Rows from block 2 of a small masked image model, named by matrix and row number. Rows with one number belong to one neuron. Each number is 128 + 32 x the weight over its row's rms, rounded and kept within 0 to 255. All counts start at 0.
After each neuron's rows are labels from the 100 images, of 14848, where the neuron reaches its highest value: "top examples" is what is common among them. Only what is clearly more common there than usual is listed. The data: retinal OCT scans (Kermany 2017).
# fc1: MLP up (model.blocks.2.mlp.fc1.weight, 576x192), inputs 96-191
# fc2: MLP down (model.blocks.2.mlp.fc2.weight, 192x576, transposed), outputs 96-191

fc1.530 [102 134 163 172 107 145 186 141  88  89 159 139 165 140 130 183 124 134 131 143 109 144 190  84 161 153 108 101 115 106 141 129 121 139 127  98 126 116 111 131 125 144 133 216 166 162 131 156 105 176  98  65 121 136 137 130 147 140  80 106 139 132  91 141 122 140  86 134 130 107 189 130 227 141  81 119 126  96 111 113 156 188 151  74 116 117 186 109 133 123 112 109 140 172  98 152]
fc2.530 [137 148 114  99 141 133 120 122 155 172 128 147 122 108 157 109   9 190  70 118 133 158 190 166 139 199 143  81 138  98 136 137 118 163 113 108 135 137 144 151  98 126 126  42 106 139 157 104  78 124 171 113 150 115 108 105 187  87 116 117  69 169  72 103  91 164  99 169 132 135  75 139 139 118 204 182 144 131 136 127 168 185 156  88 122 150 149 151  89  89 127 154 121 108 125 113]
top examples: finding: choroidal neovascularization

fc1.553 [ 62 143 152 199 117 140  83 142 109  57 122 154 206 116 118  87 132 120 135 142  97 162 159 117 125 117 151 107 164 131 169 120  96 147 125 109  84 109  17 160 116 148 165 109 123 129 136 201  80 102 116 127 130 126 147 128  98 177  85  98 116 117 111 142  58 109  99 110 166 150 169 158 156 127 114 142 123 123 108 107 196 163 139 144  86 154  56  82 124 135 180  94 120 161  98 101]
fc2.553 [115 146 141 194 156 158 135 150  52  98 123 122 188 151 180  98 130 132  83 102 158  96 153 164 222  94 166 141 117  75 148 122 109 134 166 123 120  86 173  81 146 182 154 149 135 149 120 138 173 100 160  72 114 105 153 135 127 147 132 148 133 154 180 138 144 109 139 136  95 113  63 137  84 153 149 131 110 123 106 136 156 157  96 142  99 171  62 152 138 120 141 107  88 135 167 177]
top examples: finding: diabetic macular edema

fc1.250 [153 163 149 161 135 114  86 145  75  65 149 168 187 117 132 116 107 122 138 173 108 155 117 127 130  89 152 128 155 169 177 148 142 121 117  90 109 111  99 135 141 139 146 147 102 117 160 109 135 117 117 147 123 100 157 137 120 113 157 113 123  84  71 207 126 161 115 128   0 114 102  81  84 130 150 151 135 147  90  98 166 112 126 138 151 111 103   0 129 144 125 106 148  71 129  72]
fc2.250 [109 148 139 139  86 189 175 111 170 122 154 158 109 122 137 142  95  96  78 151 135 112  62 152 143 154  71 155 126 115 122 107 125 104 131 180 134 158 113 134 204 141 148  74 147 168 135 214  80 109  99 109 123 169 126 138 111 242 153 162 132 153  95  89  92 112 148  44 132 145  97 213 109 119  32 112 106  76 110 174 158  87 121 180  99 118 154 117 147 141 116 120 107 168 132 179]
top examples: finding: diabetic macular edema

fc1.500 [162 136 123 159 148 189 167 149 102 129 152 148 138  88 122 119 188 123 138 151  92  67  72 124 133  68  80 119 165 157 146 105 104 119 155 124 138 159 120 146 106 169 154 131 110 128  90 155  86 178  99 146 122 110 149 120 120 129  75 116 159 148 180 179 103 201 108 124 176 133 135 122 158 181 189 162 130 162 106  91 136 112 130 136 157 140 119 140 124 135 164 103 135  68  82  91]
fc2.500 [100 162 136  80 123 158  90 161  57 105 142 172 152 153 163 157 136 130  98 130 125 149  74 163 139 134 104 133 127 181  81 112 145 155 120 109 121 146 185 128 114 116 182 132  61 149 125  99 121 168 138  89 138 147 137 121 111 165 119  99 144  89 157 136 126 164 126 154 122 153 210 106 199  92 102 132 103 102 109 158 122 123 151 166  75 196 208  91  90 142 148 123 115  94  88 104]
top examples: finding: diabetic macular edema

fc1.205 [130 144  94 164 181 160  89 150  98 162 130 136 121 119 115  91 152  90 120 147 106 131 177 123 103 132 114 137 181 121 179 103  92 128 108 151 137 123  66 114 103 175 145 164 138 138 138 156 153 103  89 140 103 128 138 144 129 125 113 112 255 144 145 164  83  64 118 119  85 116 195 127 188  70  90 150 122 112 106 120 141 127 134  90 120  70 114 122 130 139 164 108 117 124  92 124]
fc2.205 [129 148 176 136 102 138  94 169  68 105 115 124  69 137 145 205 181 172 145 127 116 148  85 115 142 103 102 186 159 118 165 150  69 114 132 116 140 131 198 170 121  78 157 131 177 122  94 174 149 111 132  30 159 149 118 146 131 121 154 100  49  85 112 113 130  26 128 123 146 140 108  93 109  95  85  99 124  83 135 126 132 121 146 123 122 101 133 146 124 130 140 131 132 149 131 131]
top examples: finding: diabetic macular edema

fc1.360 [124 144  72 185 147 109 199 128 116 193 134 151  88 135 128 138 123  94 131 149 142 127 166 147  74 107  55 150 141 130 169  87  91 135 151 139 124 134 124 193 137 162 147  90  68 123 109 151  81  98  90 142 123 163 154 129 173 118 145 104 107 183 203 197 146 176 113 145  66 113 173  84 152  93 182 143 142 115 111 128 135 141 134 143 108  78 120 158 115 136 239 122 133  62 120 166]
fc2.360 [ 86 178 162 126 119 119  88 101 132  92 200 114 142  99 200 148  86 159 109  84 159 107 175 135  71 143 187 132 109 110 145  88 163 194 164 125 148 100 114 150 129 163 204 154 106 154 157 159 167 107 134  94 136 139 159  75 171 158 178 124 111 117 118 143 131 146 114 159 118 134 146 134 120 122 104 124 123  81 131 161 151 139 119 162 136 153 104 125 118 127 152  97 121 146  86  74]
top examples: finding: diabetic macular edema

fc1.550 [135 137 221 140 136 188  95 138 186 172 149  46 110  95 128 176 137 146 134 152 126 163  37 148  78 144  52 116 109 182 155 168 103 129 142  94 103 125 139 129 155 176 145 133 117 143 137 144  62 154 121 139 126  83 145 133 116 151 144 112 124 128 228 140 109 104 111 139 149 128 138  94 224 140 105 137 157 185 110 114  85 102 116 139 172 122 107  85 122 128 172  96 128 128  95 112]
fc2.550 [143 127  96 135 162 106 117  89 138 176 150 132 181 103 138 134 172  45 166 120 128 155 133  85 107 153 189 129 166 140 115  78 154 139 108 109 158 141 132  88 171 185 155 148 134 106 129  58 186 140 160 135 126 126 103 102 131 185 155  93 159 154  97 154 163 148 139 130 141 134 177 119 114 127  82 161 139  84 121 187  40 152 181 138 141 143 117 107 149 156 128 159 138 137 122 124]
top examples: finding: diabetic macular edema

fc1.258 [ 76 158 170 119 143 131 159 152  96 141 154 119 168 131 140 142 208 172 152 148  98 104 166 116 138 161 125 255  88 137 164 132 117 115 124  94  46 131  67 143 111 191 127 138 107 126 173 149 112 151 109 151 109 138 159 138 124 163 164 102  93 136  67 138 133 154 109  95 180 135 114 146 126 155 166 147 122 137 107 113 109 133 154 119  95 123 104  75 104 149 138  94 133 158 108  56]
fc2.258 [138 155 100 122 176 150  63 132 132 158 131 109 101 123 165 154 158 175 132 111 124 127 126  89 176 161 180 171 151 162 113  95 160 100 150  98  97 118  67 136 100 164 149 162 142 141 164  18 136 168  96 104 114 155 118 110 115 152 134 100 106 107 123 162 158 128 170 135 157  86 128 160  90 107  85 106 145 120  83 135 110 158 134  94  37 173 137  85  93 180  96 110 140 203 110 125]
top examples: finding: diabetic macular edema

fc1.361 [147 128 126 105 116 163 147 176 178  82 165 121 107  92 123 117 131 102 122 156  92 142 101  69  62 115  85 126 162 142 112  94 163 136 132  87 126 118  94  78 116 160 153 166  90 181 136 160  49 163  93 110  89 142 172 136 121 122  97 105 172 107 155 157  50 120 112 132 115 108 176 135 151  87  62 134 145 111 125 126 101 188 122  74 146 112 140 133 114 123 156  98 105 109  89 128]
fc2.361 [ 94 145  99 174  49  80 182  94 104 103 147 212 158 139 147 156 169 165  99 124 129 146  98 165  61 157 135 186 118 182 144 115 104 135 142 148 107 136  65 168 132 169 152 103 129 109  97 111 140 128 159  89 121 164 107 114  89  43 180 105 146 120 118 107 133  62 135 134 127 127 147 107  86 167  80 137 122  95 128 144 143 108 131 208 131 216 115  74 130 140 130 133 114 169 115 131]
top examples: finding: diabetic macular edema

fc1.267 [170 134 118 193 111 168 134 177  72 154 127 134 112  88 114 149 119 137 101 150  88  75  80 158 129  98 144 141 153  90 130 149 141 116 156 108 150 108 110 102 121  78 137 129 131 171 108 183 158 120  89  62 113 143 139 102  64 104 164  95 148  50  80 144 126 185  97 118 102 142 169  19 156 143 156 107 134 115 124 107 159 158 113 140 125 110  90 124 110 146 120  93  95 138 104 119]
fc2.267 [149  92  51 126 155 108 143  80 178 158 164 148 146  89 121 111  71  91 144 153  95 109 154 118 151 116 117  82 178  68  99  98  98 147 134 124 142 108 129 110 113  90 128  31 130 136 117  74 142 106  78 179  89 100 170 135 179 134  76 119 105 207 201 150  58 147 160 103  91  92 153 153  74 161 131 114  86 116 141 130 122 162 130  98 122 163 100 143 107 113 143 118 129 139  90  89]
top examples: finding: choroidal neovascularization

fc1.216 [127 138 149 136 164 187 126 173 118  65 157  79 137 108 116  72 185 122 133 175  90 157 106 122 150 199 151 138  78 152 195 163 141 124 131  99 131 129 128 150 117 126 158 125 104 170  86 139 137 141  79 164  88 123 171 126  70 147  86  87 160 140 115 131 151 113 104 133 127 124 202  76 180  64 155 130 142  89 105 102 132 106 130  97  90  80 167 104 114 141 159  89  99 153  79  88]
fc2.216 [116 130  29 204 135 152  31 167 117 162 100 168 154 134 153 179 103 142  85 124 142   0  99 146 111  72  65 166 107 165 118 131  84 117 145 133 129 136 136 114 131 173 134 142 154 149 178 172  98 148 137 153 151 115 126 129 113 132 141 127 140  40 182  88 135 158 102 151 137 127 122 196 141 164 104 130 149 170 116 100 143 129 115 128 101 193  99 132 140 106 135 102 152 125 135 149]
top examples: finding: diabetic macular edema

fc1.276 [150 133 135  70 105 205  97 159  89  99 137 139  87 107 116 152 189 160 119 135 115  80 125 131  89 155 153 160 143 162 145 132 107 143 129 152 125 137  82 191 142 109 153 179 122 164 113 144 179 148 117 100 119 169 142 113 132 111 136 128 135 103 207 147 101 132 110 144 142 112 214  13 113 162 193 134 153 131 119 120 181 110 121 126 130 130 109 145 103 137 153 130 107 148 102  61]
fc2.276 [168 151  88 134 170 182 140  90 161 163 121 158 101 108 153 129 148 135 160 108 129 154 131  98 153 134 164 106 178   2 106 125 158 175 149  91 109 137 117 137 105 190 141 113 134 107 128  70 136 164 160 199 133 118 121  90 125 151 129 101  94 102 152 107 179  40  77 150 139 158 113 202 140 129 131 128 162  82 170 107 182 147 142 115 126 123  80 131 148  83 129 131 184 120  89 121]
top examples: finding: choroidal neovascularization

fc1.92 [109 142 141 133 159  89 147 143  81  89 178 112 115 157 134 192 142 138 146 183 132 165  98 114 171  87  82 132 105 159 137 144 142 129 155 128 151  60 145 151 144  33 141 187 156 168 162 113 162 100 113  94 100  85 154 137 103 146  72 103 138  87 201 102 118  84 120 141  24 107 174  88 166 131  49 157 144 185  82 120 137 151 131 121  91 119 169 122 145 147 128 105 170 172 115 151]
fc2.92 [ 83 122  82 149 125  64  46 128 156 153 111 118 123 152 104  97 136  48 165 170 151 106 141 116  82 179 178 161 166 129  74 139 177 109  92 155 144 158 170 170 112 135 112 152 107 121 208 126 141  77 121 156 130 126 144 157 127 120 169 145  75 163 127 154 117 177 169  50 140 134  78 133  69  92 155 152 136  82 115 113  61  55 123 145 155 118 132 127 127 137 117 140 119 102 121 119]
top examples: finding: diabetic macular edema

fc1.168 [110 141  90 193 131 131  82 140  56 155 139 171 205 112 130 165 142 183 117 158  93 109 117  94 214 123 126  93 211 179 138 170 142 133 123  89 113 151  97  97 152 114 135 164 199 136 184 112 150  82 112 143 137 149 172 142 153 206 123 113 109  73 101  66 185 196 118 128 110 101 101 146 106 128 164 144 120 190 109 115 148   1 142 139  97  96 104 113 136 132  92 131 153  72 116 121]
fc2.168 [104 177 190 111 170 141 134 118 145  68 146 101 162 122 202  81 128 151 122 132 121 144  51 120 160 127  91  83 130  42 140 126 113 125 140 121 129 114 119 127 147 145 205  88 140 124 103 168 199 128 128 134 132 124 126 126 119 230 105  97  90 100   0 156 142 151 142 147 105 130 167 179 102 145  96 136 133 145 128 130 116 196 144 103 190  93 149 147 138 139 130 126 157 116 108 112]
top examples: finding: diabetic macular edema

fc1.257 [136 146 145 157 153 105 141 150 127 171 157  80 124 130 107  98 116 154 124 136 114 241 143 148 127 139  75 199 108 126 127 118 103 154 150  99 167 104 176 129  84  85 142 171 136 152  52 151 190 128  93 102 133  91 134 130 119 121  98 109  47  76 162 108  66  85 118 126  42 142 144 125 140 125 126 145 119 135  99 121 148 140 132 156 125 164 120  91 116 135 118 106 125  71  90 159]
fc2.257 [104 139 115 114 161 147 125 158 150 115 122 108 149 154 180 101  80 219 154 131 132  87 142 122 210 157 199 193  33 125 127 138  87 151 133 133 144 108 103 130 149 163 144 170 116 137  92  96 103 121 127 213 151 107 143 159 128 132 141  93  91 125 158 111 155 139 109 116  80 116 159 123  95 117 187 102 113 176 128 143 101 148 105 163 105 166  78 197 139 120 124 114 127 187 152  89]
top examples: finding: diabetic macular edema

fc1.244 [100 129 178 102 165 204  92 152 100  80 146  99 127 116 130 166 193  99 116 120  59 105  87  55 177 134 114 128 140 176 146 151 135  96 144 121 104  90 172 108 129  84 135 200 144 116 143  92 215 198 118 106 118  34 136 134 123 146  96 111  99  82 114  83 149 142 124 118  60 111 108 119 107 133  64 105 136 130 117  90 109 160 163  87  91 120 163 141 133 156 111 105 161 187 115  87]
fc2.244 [139 153 138 131 150 124 147 140 122 104 135 104  96  97 193 104 167  75 128 128 117 184 184  80 133 160 128 119 103  83 177 117 114 116 124 111 129 143  98 147 162 120 211 135 128 154  97 146  93 106 116 121  99  65 139 108 138  68 106 121  67 120 118 173 107 159 148 124 186 127  88 128 127 127 198 122 137 132 127 110  77 126 134 105 180 135 128 114 169 112 104 114 126  77  64 152]
top examples: finding: diabetic macular edema

fc1.483 [149 137 160 121 123  92 160 155 121 139 146  63 116 144 141 118 114 176 146 137 149 143 169 150 148  63 113 175 136 145 124 102  69 117 142 103 119  98 132 133 136 162 137  72 176 124  94 145 133 108 116 117  94 152 146 139 112  65 127  88  61 120 141 100 125 104  85 126 153 124 111  98 120 125 195 147 123 186 121  91 124 115 135 154 168 117 166  83 103 150 138 103 127  43  93 150]
fc2.483 [159 160 146 153  77 124  94 197  81  76 150 119 134  89 171 153 113  98 107 114 130 103 154 116 130 187 168  90 163 112 103 118 164 117 164 111 147 133  87 122 179 173 184 132 134 145  93 105  59 152 128 164  97 161 191 134 116 141 114 161 169  96 134 154 127  66 133 169 100 158 128 174 117 147 102 154 144 104 164 125 209 131 103  95 155 148 104 107 157 102 112  99 165 183 100 111]
top examples: finding: diabetic macular edema

fc1.511 [129 140 207 142 100 146 154 167 117 174 136  92  88 103 115 148  47 138 127 131 105 120 145 138 137  94 131 115 192 157 157  86 102 150 147 105 105 128 156  52 105  85 165  80 114 110  91 137 146 158 106 112 138  84 118 118  95 100 178  97 114  69  94 138  84 166 127 137 133 136  79 129 181 140 152 129 126  58 113 108 149 146 133 161 131 133 141 122 104 142 179 128 131  86 100 170]
fc2.511 [121 160 103  92 115 107 205 102 136 131 144 107 130 117 163 122 133  73 135 121 133  68 137 127 117 154 186 149 133 152 138 142 145 136 129 105 113  80 151 134  88 205 131 140  86 100 171 140  37 150 134 133 110 225 113 111 128 168  34 133 158 198 171 130 153  70 146 150  53 148 169  98   3  97 122 138 141 143 131 159 148 154 144 147 108 174  67 148  96 141 172 167 112 198 136  72]
top examples: finding: choroidal neovascularization

fc1.535 [153 144 185 149 118  96 139 151 113  91 145  92 140 131 129 125 143 108 151 156 109 191 169 121 138 145 109 155 194  82 164  95 111 137 119 116 106 149  94 112  95 167 138 153 114 139  59 220  80  96  84 131 113 192 147 139 131 125 132  73  99 129 102 154 109  94 103 132 123 140 129 178 139 135  95 107 136 115  98  92 137  70 145 105 123  78 122  72 128 157 107  98 133  64 115 146]
fc2.535 [152 117 133 203  71  99 120 106 148 176 107 121 144 126 132 146 192  23 133 143 112 191 110 123 105 161  91 164 156 140 104 148  92 131  95 128 125 178 165 108 130 112 124 248 177  97 104 141 207 118 142  26 143 145 110 151 125  99 146  82  72  93 170 133  90 111 145 110 136 120 145 100 127 138  47 115 102 118 118 118 111  98 134 113  88 109 109 131 154 109 111 131 171 119 111 139]
top examples: finding: diabetic macular edema

fc1.201 [152 133 175 103 150 163  79 166 118 129 142 157 153 124 141 106 130 174  83 155  75 101  79 114 146 118 164 116 190  89 157 132 159  88 169 144 132 104 133 102 147  53 138 205 168 174 114 126 124 150  90  62 126  95 148 138  77 154 161 101 115  93 108  99  77 106  98 132  88 114 146 140 164  96 156 129 117 106 106  98 126 144 163  92  74 113 175 106 127 144 146 103 113 123  90  23]
fc2.201 [124 124  83 135 128 183  46 120 187 128 129 187  55 139 127 178  83 105 107 138  91 116 135  94 109 203  93 198  64  92 101  98 111 118 110 136 130 120  74  25 152 183 133 144 144 156 133 160 118  73 109 115 138 114 131 132 141 128 164 156 112 184 172 133 113 117 160  67 123  92 182 130 107  92 120 101 100 132 175 145  87  73  99 119  98 112 142 153 134 144 129 138  71 203 125 112]
top examples: finding: diabetic macular edema

fc1.383 [110 141 109 152 163 255  87 168 106  65 145 122 123 125 118 144 158  76 101 153 100  70 121  97 128 171 165  99  90  95 136 130 145 105 132 103 149 139 161  73 112 104 145 145 102 119 206 174  89 119 102 107  98 107 146 155  82  99 128  98 113 128 126 150 136 104  93 129 125 129 207 132 178 124  96 111 137  74 123  76 176 169 133  88 138  81  77 166 132 153 118  87 113 157 124 140]
fc2.383 [124 140 154 125 196  68 185  99 112 174 126 130  89 142 197 135 119 114 139  76 109 154 143 102 120 154 147  76 128 115 144  82  54 142 141  85 131 134 177 141 126 103 163 174 167 113 147  79 171 109 166 178 154 114 117 141 170 113 123 121 159 149 161 152  76 123 125 113 118 125 133 165  83 151 127  63 110  69 137 146 139 103 111 140 149 155 107 148 171 119 100 111 121 157 112  47]
top examples: finding: choroidal neovascularization

fc1.416 [ 78 117 187 186 146 148 114 171 118 116 116 160  94 132 131 172 228  99 105 157  86 113 147 109 114 155 150 131  99 157 131 106 119 158 149 101 144 139 124  68 148  47 150 139 130 109 144 172 105 118  73  46 114 183 151 166  82 138 197 100  94 122  93 158 147 110 103 117 160 106 126  85 153 138 133 125 107 101 111 116 103 164 164 128 118  91 114 101 124 130 143 117 128 143  85 159]
fc2.416 [103 122 153  59 141  67  82 123 189  97 147 163 169 123 184 100  94  79 136  75 111 112 158  79 146  87 122 105  73  63 149 121 132 138 142  74 136 122 127 143 112  90 124 165 157 149 144  85 115 124 160 137 110 193 138 106 130 158 151 105  70 160 166 176 118 159 132 149 141 109  48 145  77 110 128 144  96  43 139 160  64 158  88  81 133  83 128 132 118 112 125 126 129 164 111 122]
top examples: finding: choroidal neovascularization

fc1.317 [151 149 143 204 170 122  84 147  98 133 143 113 161 118 119 115 119 152  92 162 115 255 103  84 156  46  90  70 170 103 164 123 116 114 150 117 151 175 176 104  96 196 160 125 152 156 119 142 147 123  99 105 102 108 142 137 124  94 187 116  77 114  98 193  99 104 117 137 102 132 173  98 136 121 161 135 134  87 114 117 160 145 143 114 109 189 111 121 110 144 130 116 146 150 133 156]
fc2.317 [151 159 134 128 111  68 113 175 147 118 145 135 106 140 209  72 148 180 184 147 105 147 138 113 111 131 189  85 141 130 111 134 146 112 163 111 167  96 100  64 147  66 203 164 162 165  71 146  52 113  93 158 150 110 141 140 139 124 182 113 171 164 194 131 114  94 162 111 116  82 139 107 193 114 104 113 132 182 120 121 148 116 128 154 191 113 120 123 150 137 149 120 119 102 103  65]
top examples: finding: diabetic macular edema

fc1.322 [124 129 121 128 154 121 111 152 136 207 137 173 103 127 115 129 174  76 132 143 109 108 155 153 164 123  77 169 153  94 219  97  65 119 117 141 124 147 206  90 138  93 149 107 149 112 132 131 151 123  97  65 106 174 136 129 109 115 177 121 141  79 154 172 158 174 103 106 155 126 136  38 135 150 194 139 124 145 122 101 112 163 150 117 121 152 132 145 118 149 170 112 122 158 105 133]
fc2.322 [129 124  93 119 102  94 159  88  92 164 160 143 148 111 163 147 133 117 103 136 153 169 123 149 145  87  68 138 175 115  98  95 136 208 124 132 137 141 170 128 135 149 150  64 111 167 139  87 111 183 151 138  96 111 180  61 150 129 104 119 139 132 163 118  87 115 125 156  84 146 149 136 155 113 159 124 166 137 114 147 140 105 170 110 154 125 173 177 158  88 164 124 127  41  91 141]
top examples: finding: diabetic macular edema

fc1.57 [123 141 119 101 142  57 105 155  70 132 151 142 164 149 140 135 146 136 116 132  97 110 142 124 102 100 176 102 146 141 118  61  91 122 140 120 127 148 108 125  92 147 145 157  64 152 113 151 179 149 110 108 115 186 126 139 153  79 119  90 113 171  54 154 169 100 106 152  95 130 123 149  89 134 139  91 115  86 103  98 145 117 141 101 111  84 128 115 101 149 101 107 138 133 101  94]
fc2.57 [158 126  80 155 136  90 134 107 164 164 129 108 113 148 144 126 155  99 192 142 105 166 125 128 149 116 160 143 140 124 174 134 116 103 104 120 153 166 119 114  92 111 127 140  99 109 135  91 164  65  74 141 149 138 140 208 174  92 110 138 166 130 152 184 112 136 156  47 146  92  88 125 141 112  26  77  75  93 134 112 117  85 128 165 174 153 111 104 121 147  85 128 153 124 161 172]
top examples: finding: choroidal neovascularization

fc1.337 [165 130 153  80 133 149  99 135 105 197 123 126  71 116 109 125 150 140  96 140 127  87 133 150 149  92  77 170 142 104 171 130  74 123 133 112 131 136 128 119 158 106 143 142 151 129 142 156 147  91 116  89 109 171 134 121 128  94 164 120 166 116 157 122 118 181 108 119 166 131  97  35 169 145 154 145 129 112 128 111 132  96 123 130 155 140 164 142 116 147 115 118 130 107  96  73]
fc2.337 [131 125 112 207  68 182 140 120 100 127  71 128  90 109 138 139 213  68 140 125 128 154 158 103 119 184 183 125 127  32 134 160 133 108 121 121 144 129  96 125  93 160 127  76 119  99  94 134  96 139  89 158 127 156 107 147  84  93 202 110 158 139 192  93 148 115 110 133  14 119 188 175 136 201 109 112 120  74 167  92 147 108 103 122 173 120  68 127 162  89 141 104 159 153 135  86]
top examples: finding: choroidal neovascularization

fc1.299 [115 145 133 211  92 102 106 159 112 163 134  87 104 131 133 104 134 172 107 144 114 104 160  84 150 180 105  96 204 112 124 127  88 141 151  73 147 111 162 144 131 127 143 136 197 118  30 189 113 155 110  79 147 128 165 131 108 103 134  80  57 119 198  95 128 148 112 143 152 123 157 136  96  94 163 154 121 112 114 109 145  96 126 115 106 161 107 146 119 131 150  85 138 139  98 121]
fc2.299 [164 176 108  85  98 142 152 164 114 131 116  82 149 136 163 133  93 157  66  72 111  99 121 131 122 139 188 159 122 139 116  80 110 122 170 124 135  62  88 134 166 114 146  93 119 170 137 110 120 155 156 215 124 128 125  74 111 155  71 184 142 122 169 116 115 133 157 133  37 107 182  94 107 181 209 133 154 138 141 155 135 160  89 110 104 158 152 166  87 107 113 105 111 157 133 155]
top examples: finding: choroidal neovascularization

fc1.497 [173 143 143 176  97 123 132 156  80 158 139 138 113 107 115  93 165 126 112 158 128 196  87 152 146 155 146 166 133 160 169 152 148 110 129  91  73 151 132  74 121 100 158  94 131 157 100 132 115  87  97 103 126 152 137 125  87 106 115 126 111  57  56  87 147 127  98 124 146 127 142 115 104 131 171  97 116 125 121 102 129 100 131 162  86 149  49 120 100 152  79  99 110 200 106 113]
fc2.497 [107 189 172 118 195  93 111 177 158 185 183 142 120  93 199 118 134 127 115 153 146 101 151 136  93  90 120 102 175 200  97 127 150 119 198 141 162  54 124  99 160  91 220 126 106 142 113 106 105 148 106 117 103  98 141 113 152  50 107 115 148 135 168 130 134 166 159 137  84 146  97 132 150 140 204 143 151 111 123 156 138 102 134 132 238 119 157 161 145 139 152  95 129  78  88 103]
top examples: finding: choroidal neovascularization

fc1.34 [130 131 129 142 140 156  88 141 159  40 130 113 239 104 117 118  83 163 126 132 121 143 115  83  94 142 120 115 147 126  79 134 199 128 124 119 138  82 102 140 109 159 134 157  94 132  87 145  74 142 109 157 103 116 122 131 120 160  81  89 149 183 136 129 165  62 108 128 120 135 155 206  95  44  80 107 128 139 132 111 127 137 147 100 107  71 147  90 136 129  83 117 135 101 121 168]
fc2.34 [134 143 107 207  48  82 189 147 177 125 127  85 168 133 161 109 151 125 123 143 112 147 152 129  81 149 157  71 127  62  90 107 173 123 119 120 136 127 133 115 116 128 150  82 116 131 128 143 105 116  88 188 126 114 147 105 168  90 149 118 106  93 146 155  84  61 168 108   0  92 199 142 113 147 154  85 134  92 121 128  78 148 109 119 178 108 101 139 122 113  95  90 127  82 112 155]
top examples: finding: choroidal neovascularization; finding: diabetic macular edema

fc1.565 [ 90 144 119 106 182 122 144 145 108 178 145 103 117  90 118  72 109  81 129 128 117 189 122 138 183 108  89  97 124 119 151 133 152 119 108 107 140 141 172 104 140 120 141 131 149 151 179 171  58 143 121 131 123  86 123 136 107 159 163 115 164 115  84 130  67 100 109 138 111 121 124 168 240  93  70 132 136 172 117  98 138 141 124 113 174  49 104  89 120 133 114 119 130 109 113 115]
fc2.565 [ 93 139 107 200 116 138 178 138 140 140 113 114 152 131 136 139 175  99 150 150 135 141 153 138 151 173 195 134 134  92 120 141 144  86 112 141 125 120  57 172 135 145 114  32 110 131 120 125 126 128 149 138 126 128 139 141 121  88 166 145 176 139 159 104 112  98  92 130   6 137 107 158 126 191 128 114 126  94 146 101 101 119 123 146 138 139  98  93  95 136  88 114 147 196 156  53]
top examples: finding: diabetic macular edema

fc1.78 [148 129 116 179 125  65  96 140  50 133 130 170 178 121 131 151  92 151 144 145 123 185  69 104 124 108 135 135 126 118 126 121 138 153 160 142 138 120 136 116 140 114 158 163 145 123 126 144 115 150 104 168 121  80 131 117 126 138 119  98 140  97 152 136 157 199 110 133 149 100 157 139 100 197 132 152 132 255 107 112 149  91 147 134  94 103 117  86 140 136 132 115 129 104 104 162]
fc2.78 [137 147 170  84 227 179 135 161 133  95  86 100 140 134 143 151  65  98 128  91 149 108 180 105 124 188 135 150 193 109  90 136 155 122 147 140 132 142  63 116 168 118 143  95 153 124 190 102  94 102 135 198 157 106 111 122 113 164 154 145 184 107 109 103 134 164  94 136 127 138 147 136 148 106  79 110 124  89 129 109 120 161  90 139 105 129  96 117 152  95 103 126 138 149 113 190]
top examples: finding: choroidal neovascularization

fc1.2 [ 98 145 130 160 131 117 111 172  38 164 145 194 181 116 106 162 136  72 162 155  96 106 135 130 153 129  96 137 140 143 153 112 145 148 119 143 157 130 150 107 136 138 149  94 155 157 139 160  95 169  99  54 106 117 163 124  94 109 145  90 211 139 121 128 131 172  96 116 143 140 157  94 163 165 137 121 134 196 103 109 135 161 140 156 146 107 111 152 122 127 168 114 139 150 100 143]
fc2.2 [130 126 157 114  80  59 119 132 161  99 166  74 101 119 129 125 128 202  85 136 175  86 136 112 144 132 163  81 126 163 139  94 118 204 128 142 111 122 129 116 128  99 145  76  74 158  79 109 119 139 125 109 135 222 169  97 162  68 146 115  83 133  96 148 109 164 140 131 101 153 178  89 158  39  80 135 131 115 167 152 130 161 128 110  96 102 228 114 125 123 143 137  96  97 107 142]
top examples: finding: diabetic macular edema

fc1.30 [ 95 154 122 159 141 101  68 168  47 168 162 133 167 146 131 151 115 110 130 165 142 114 175 112 122 100  91 181 119 114 122 151 123 153 140 131 124 159 159 142 125 132 144 109  96 130 142 121 146 116 110 122 120  85 140 145 137 131 180  75 126  95 194 144 148 159 112 123 106  92 177 131 116 175 130 143 133 224  97 113 155 180 136 138 123 124 110 137 112 156  99 124 135 145 117 139]
fc2.30 [129 148  85  86 160  99 156 139 163  98 178 104  66 107 132 112  38 109  93 124  89 151 124 110 151 159 145 146 125 115 114  81 126 134 121 115 113  69  51 101 155  95 140 154 144 180 184 148  89 139 131  89 101 107 153 116 156  94 127 146 118 182 188 171 118  63 129 120 156 121 133 116 159 146  81 146 102 101 123 152 129 176  99  87  91 155 141 143  82 137 107 147 102 180 103 175]
top examples: finding: diabetic macular edema